From a checkpoint of a small image classifier.
Model: 4.33M parameters, 32-pixel images, activation relu, widths [256, 448, 784].
Training: muon at rate 0.033, 7100 steps, batches of 256, held-out accuracy 81%.
Data: trained on photos of arthropod specimens (BIOSCAN-5M), 97500 training examples, 18.6 epochs.
Rows from block 6 of a small image classifier, named by matrix and row number. Rows with one number belong to one channel. Each number is 500 + 40 x the weight over its row's rms, rounded and kept within 0 to 999. All counts start at 0. Numbers have three digits each.
After each channel's rows are labels from the 100 images, of 14848, where the channel reaches its highest value: "patch colour" is the nearest of a few named colours to the mean colour under the peak. Only what is clearly more common there than usual is listed. The data: photos of arthropod specimens (BIOSCAN-5M).
# convs1: grouped (16 groups) 3x3 conv (model.blocks.6.convs.1.weight, 224x14x3x3, each kernel summed), inputs within the group 0-13
# convs2: expand pointwise conv (model.blocks.6.convs.2.weight, 448x224x1x1, transposed), outputs 0-149

convs1.164:520497492480523493476493582486599554528499
convs2.164:466475527514520533512500477509464485459477434540500519461492503465521547453476555468491533501525502490501432548442498477521589516547473483471491532482502499535523511478474424490476507504496465521521501494505418466515533472512533559508480505443472479470592516498651560499508535479491504472526499524489563519496481509586517504561513518455515537448474519589536510453502484530527420504457420412494546449478509482560462523530404481523435530483473497480471
patch colour: brown

convs1.12:500576501450437548511515491470572485514473
convs2.12:487477530529417446502499554505492550472506402496482490458438503474490520460472515481530532533584489439488540509485515457531453532519503419506493507539551495488501470487430437497458463502471493446565499508495487477539473507512536482582542553465468509572521452488515491477558434453517564417518482538544491435456461465531533490490561540453496473499536449501535554426468506440538445475428444534499490490458532533529518505478498482534478516497524507501522
patch colour: brown; grey

convs1.134:433493456438482530471552524465553528492543
convs2.134:515477515503416532459516451511436463556475500559509499533456502540473510505480487469496458490448481503511434469495529534573510555504467471482491486561580492458508570466499509549520581431484514561488512517417526458517494528530555542510506514540556544543470518491385557443530506563497468474394503610467441479456531419525517476464477647502499537437493462540512477581527493518461504584395447481561517514525510491485511534504560475543494465549490487516539
patch colour: grey

convs1.191:518531486488435463466500484444527482422441
convs2.191:466475443433495450491524510514498554577534481475489516512531501521551466535554546514527596514528502558437535551486421525496498441515515541496506486524436513539508512478455470507515542525477492469498500495520478542485522420449495484526489552466527485536472518501469464500562437515521434516543490497420435455488500518538480543585499469460533511490539423446531528478483515414444495489537516564557537385467425520498462505463459459490505489514509479564560
patch colour: brown; grey

convs1.97:516558530474504538573537558483558464524491
convs2.97:443591553464419518599432509510451528476557452490491579493620463469517476529460564521457517546444498506515496481527485546515475446430542476472494486502479517455560512478507575505531504464475489507551475503466627482440504508491501527499561505455514587487518458475542561473487463574499398531513530540489481471485482471508534523490519477591516475463537472422459546493493471517480512495533539464539462439439405446487479526546456501542587497489511534472623
patch colour: brown; grey

convs1.79:500519474502558484522544548483553580560505
convs2.79:583520540506522522511489474506467489517433498474495457499503456454479475435463521578528493486538455502513512495475499533452523422499499478479470398546545551519502499504520484531492533482511528470562507536534500429502521592493488489460525595562485477516534451532418501523543557562553460392474502493501469455504520533483562441444502472482561445491507499466462498551514526540513478469410490484561500550522492429489514477517576456504549528516514491466512
patch colour: brown; grey

convs1.6:500509423472478487478441464529558487431477
convs2.6:507528432561438480484389517473494542463465499537546584425582540531493493485498513563514513503420402470538466469464436508474556517552524508517535532508495527581480536538504539582553480470441445459611537528534503523587499580456561451452510562578488527540508558515500546548528500472514471487485496512479437501478489475394488508485411521454452465529529424476511539514496475476493500457432521544424495507478473511408490507488588500460509487516490448528480
patch colour: grey; brown

convs1.0:495481497462557480537489444551594519481488
convs2.0:499470418538448480469519460445478448546481505521514512499557512449503500463563490473491461506470530487461541470453505532542500455496487488515464476533548472452569497507536503500529511502459497538471517581503557574434572489347561479491542516519486448478454524522468541487464436510484453467529496480494488481459529513484550521420471480506495506414519426480521482474433507533445478447527515487444558499571494482426488441513560535508535525489504467596495
patch colour: brown

convs1.65:492442481521477556482566455469520513553442
convs2.65:532484562489456457507568551454519457537531534522485512558552542533523497488518522483514507488493521599487515539483483489521489458462481513508530551523542488470475480477468518548507534518479490559480504494563635566442474514615501505431461496566495478550451462495398493542535430568485593523540485614486536485479449519478543543539472540489495514456491475514472480530434511450457505466516528520485490406527452534489457545463557550515466513471503564524452
patch colour: brown

convs1.143:463394458515497498520438524450509494482506
convs2.143:409520578524468445484446489510543504434460489532511449511453516492459524512484521492441495449410508546469416525545498472434481437530427490487472507463477544492480553457546518444498420495527471518500523548493453520521479413495494461527482522546464485497496436499472446493406464472561425476502492519552433523516485488482501555540447515524468481497503461473488553511576565517535446525531462518464460603539567460415535598365472502480520507525485531508500
patch colour: grey

convs1.208:538455462519433492486480463480434502532431
convs2.208:473545513490521531438501531500467542526496511456462530518519422562512503511448526586531471490466539558502535532446591477497514570542461522479463483473433472455429558538563553480469466569508527488543514503524458586483507444492474447532467478506448471470463509526453501461465553553469465542560488446508513515490453523486541503434444511478502543465491408479542467585491552507497489416511446518498486525530480529553550501519459568511450476434492463429482
patch colour: grey

convs1.215:523444439498525535534502542566571485511522
convs2.215:491482502471489583497510548527549556554554490460523513508605512463548549501477483498500494456545525511481476560450494523476541491505562421534507563465542536515520517488407518462454488500480451494519449472506467543483528494513498506471444528508509528581495538474584521483514573465517481501429503576534487504449543511600460498454401540449474466440473517503561496570474514496506516589500481415472505451513487454551440594523498563497460524520466490477454
patch colour: brown

convs1.106:530497586512477467497558523449432499513467
convs2.106:501473521502481583497481530507507463527532428490494473487519451448499566480513505481511442504528488525506582572533452556444495464469451474517480468501512528513469516528488495463528485587496487464481479430480496435457517507531489573484477512510592467515494461510512483488516538544424493484488486480455508516493551499500414543555367492439489472528488489497554516473568481458462468478474527469501523551491531447460506496462528532504417562485503533514469
patch colour: brown; grey

convs1.18:554531455532460571568487557491479509506496
convs2.18:498476555595596486538450517464515543475512451603513466474452453511498521453486446512517530526533539407461509487490515504456468493535478517497519466534606471496477511495511468505514485500498534558524467556536571460504543453560535484538476516522474445489545469498446545436533534460494434512461502567494521510514509472464507485510573491473553507480481495515463483499523504465458506474509521577524512521524422505590501486408522497498525494542508534472555
patch colour: grey

convs1.51:569523544496442476450470422480525508525490
convs2.51:483494522486503455502455480468536491450518502506470468452450467568507485491545512489469574519500533473503526470464529493494522493525475536479483507468476492512523468507547439470539478492400503407536525515535581419544528504528484394527501522433533499411541537502480508542484466499575459538523522503490528495505510539432512459515542522516500443477542477557418490512539503580519457530498474525500490479465439417470380515517451491511537518512534482427556
patch colour: grey

convs1.185:496545510506473421446536516451512494443445
convs2.185:545456502561425586487555550493588477485513492485479463498594496477515533512496449493516458449428488469584494500524468486499541474466551499478547452474487474544522483512474548517467413505455480418488543507496532467513444580523429548529508492510519515483508477493560455494455487522440504448527496499509540444469560522507544524508571505532546488503548391478473509497538494499505559495560517509461472454529433538468486473460424449503429490452523533523489
patch colour: grey

convs1.198:521449484491450451487477463529456558539433
convs2.198:502507520543524456469410481489507474381454553479525454549521529529464514493514558496530521458488490588519556547414467442471477601499478536487480546530482490537471506452427483463481484445546498428527420489483486508471505490475538529475482586489435508536490472514583490557541476526503506490548505469516473522503476535418508488499528469516543493516535487452491541484450521506499471554523552528465528502524508559545498472441572513522494503516503524576527
patch colour: grey

convs1.95:460470461423479484444462485564516456483521
convs2.95:501480450550471497508484540493517456512513472463493492483501451509470452548457515521524517492418477506478510509546499431530496564475482365489500540422559474499501450497502558527505485504489482531540458487454541566477480504482478532448501534539513464486415495457551540452515455505459492577511501563489502493539547501577439575502451505479451544555581579531522568500518501470506457496547500406533434529529446482513498459545483488546513481493495513456491
patch colour: grey

convs1.184:537515495534508533510483406482578516497549
convs2.184:559453401477549478581513498463559512532505497476499545489511538397520481458522531498531547502486526547434510532483587464484489483476511525479525543494438487521529524487504552469487456503460491544489451468520482488535498426470518399490503440507521502546427518523441464461546479472479441444526495467497504440541484518512526509512404498517549503553500550458502477475635496569516534563575490539526574431561523465455444492527502418475498536535501495421459
patch colour: brown

convs1.46:513505477484429450431476416495521488472500
convs2.46:474521462582512499551488473430424429494533495448560533446439532555446530468466516527572548539581488527502443515484500502462469546508482539479529411467484512527499498541514487431565468523504510503473532494486483523500550529530488484467462491471565447500448505497447445435560562525487452434566477468527528477524524484493598543460479467515446546441443462473486513460550523540443514458420508483457580520579528439535414528528533500499446491523481514475451
patch colour: grey

convs1.222:410545511468491511542495495524463483421474
convs2.222:491537423517518453398444537422512526509508487538538549500534487394495563505518464436466577518551571513509587456458462510519587498546440501502522425510502510550459516506481504472461559538561509492550545484478570497444538480447518496447490448517525485443546554483457461522484456404539504516552505513527472462448554473553541472485511454518459469432482552495576524498464588525484517488472541472509536476460468484539461508467463486482484502514477501489495
patch colour: brown; grey

convs1.155:566523539422540552488495472516473456468527
convs2.155:450538526475451422506585464506455532503524427599491495518515450558524527495501458477504490489517496436456524491496433471503526501486498470500492554527397493458471468457527598526496571457530479452450547559512515559409519513513514520471476463522484513502555476518493490495408470408494450509465506454487348480531487469473537470517514457577494477532473454451460453466441428550563505473477474523407521467558508494492399506508468488499522484488510456478530
patch colour: grey

convs1.223:463416411453479493480472476481468497490487
convs2.223:494543448499433587400492538538523430572482453543494459477532524463502564498553469569545537473533501553542603510459464485533532488535476491504521438431491532496465534465543488450479497526432483605468452521468536392525486601448518518470525509457460450414540481507486460514524464450458464506523505468469456444520506530607530551448491481553587572511390426522580469442492565503528484485521492487488511427462552390526559486525493452479453483498538486440496
patch colour: grey

convs1.108:451513586504553471520551455488456486537494
convs2.108:529474518521481493467519504497483625456510480499499453562545437476527417507477484521592453489525439530560485482499572514486433391479466466467449555481518483464472525518466556410499511518546490452502461494482464475443545572507540468464604474440541524532546448512541504493541544484388473523456474521451503537458513443504446499515493497484527471440501451482514470505483459519545548475530479508504550446452537490452525437532549469502563531532487426548525
patch colour: grey

convs1.52:429536521533497462460532421494517512540454
convs2.52:552506512474486528458459523552505476494519478502460506594546485534507491478540562518464449497530561502548548553511548485505518517466475462494485499527482495496479527508503603516525491612553473607601488494436471448487576448480537529433512496515449485551489544490489470564493513505486424450503509466479479517524494535600491544465413468584468525503512421421461562522508563470521453417497576525518449515471534510499476517496575441516540496485531559583503
patch colour: grey; brown

convs1.113:564505466480527505506442510423519522506426
convs2.113:490497542463428536507485462528534470534467483518468495453408509455470550522437496479476468465437480457478551495490453485409478451517515546510481481524499546469492481462564472454497475434472479530486516531566514574575519515522449475477463530515495506502465450528547482430502525484488472502557484454450439425516460501420468596443507492463551530431519509494517537557527483458524486471535499551447466558425578520493475471485513528547493504493500470416524
patch colour: grey

convs1.204:481451463492510489547517452471520417560461
convs2.204:466493534482453446486501456444555529409441438544499466479514492515510479516510484489495529475465514549511492498505466496454490546503521474529491559519534514495464434479522623419448502476455516447520475503446505481521507634493563493487483530445481446563551494491435561503591535516464492436500509511494452499530465517401485443440476479442503474490525440485439476461500485549556478506443476444464510497494489496514516450550502496528456519463481522492507
patch colour: grey

convs1.64:477569496458511474514451578463522473466454
convs2.64:500479487383476520494449516509477546530493525436484546471545440531504515466508469506496554556511389486479530542520480442547523457534467479488543475458455511556477518492510504491553478521470498530539475481504503540491463464507425492509515449539526558472534548497468508533525621496483497508406517506524486504454496497588509484528419502480496532497414487519481521523431537491491517553456505444457478493423547567517536450460506579466430492520498506443520
patch colour: brown; black

convs1.96:458431491564501502497474503490485469501599
convs2.96:520495477510530437497598458491489516563523475474525486489534514450474460455492498515518573507491451546534486544527461496494577535460498461521495491541455495540518509457453497579533488440391519468419483531485512547534531503453544501458491470530476459446501493467522546498424492506521439472503509553514495454485550526480514557402493502552530473552556547419495539520522466520485525476505482514504446470515574507454456507576491446483520510551511464479496
patch colour: grey

convs1.40:456474454469545492515442463433563524514481
convs2.40:533531528524538540428469480532473522496478543485554417546497446523506420496503529523463463496473534499505529468487481581522490455496451504507464496530548459516552477516501413550492483581536497495592499566472521377483506493422467580497533532426511518435473532541564467514521563496477428539445489555500440564472553457464537453444546589473513509474559539514456493440525509579502516417425469481462462492506478481505564498546524551522445506463468453465542
patch colour: brown; grey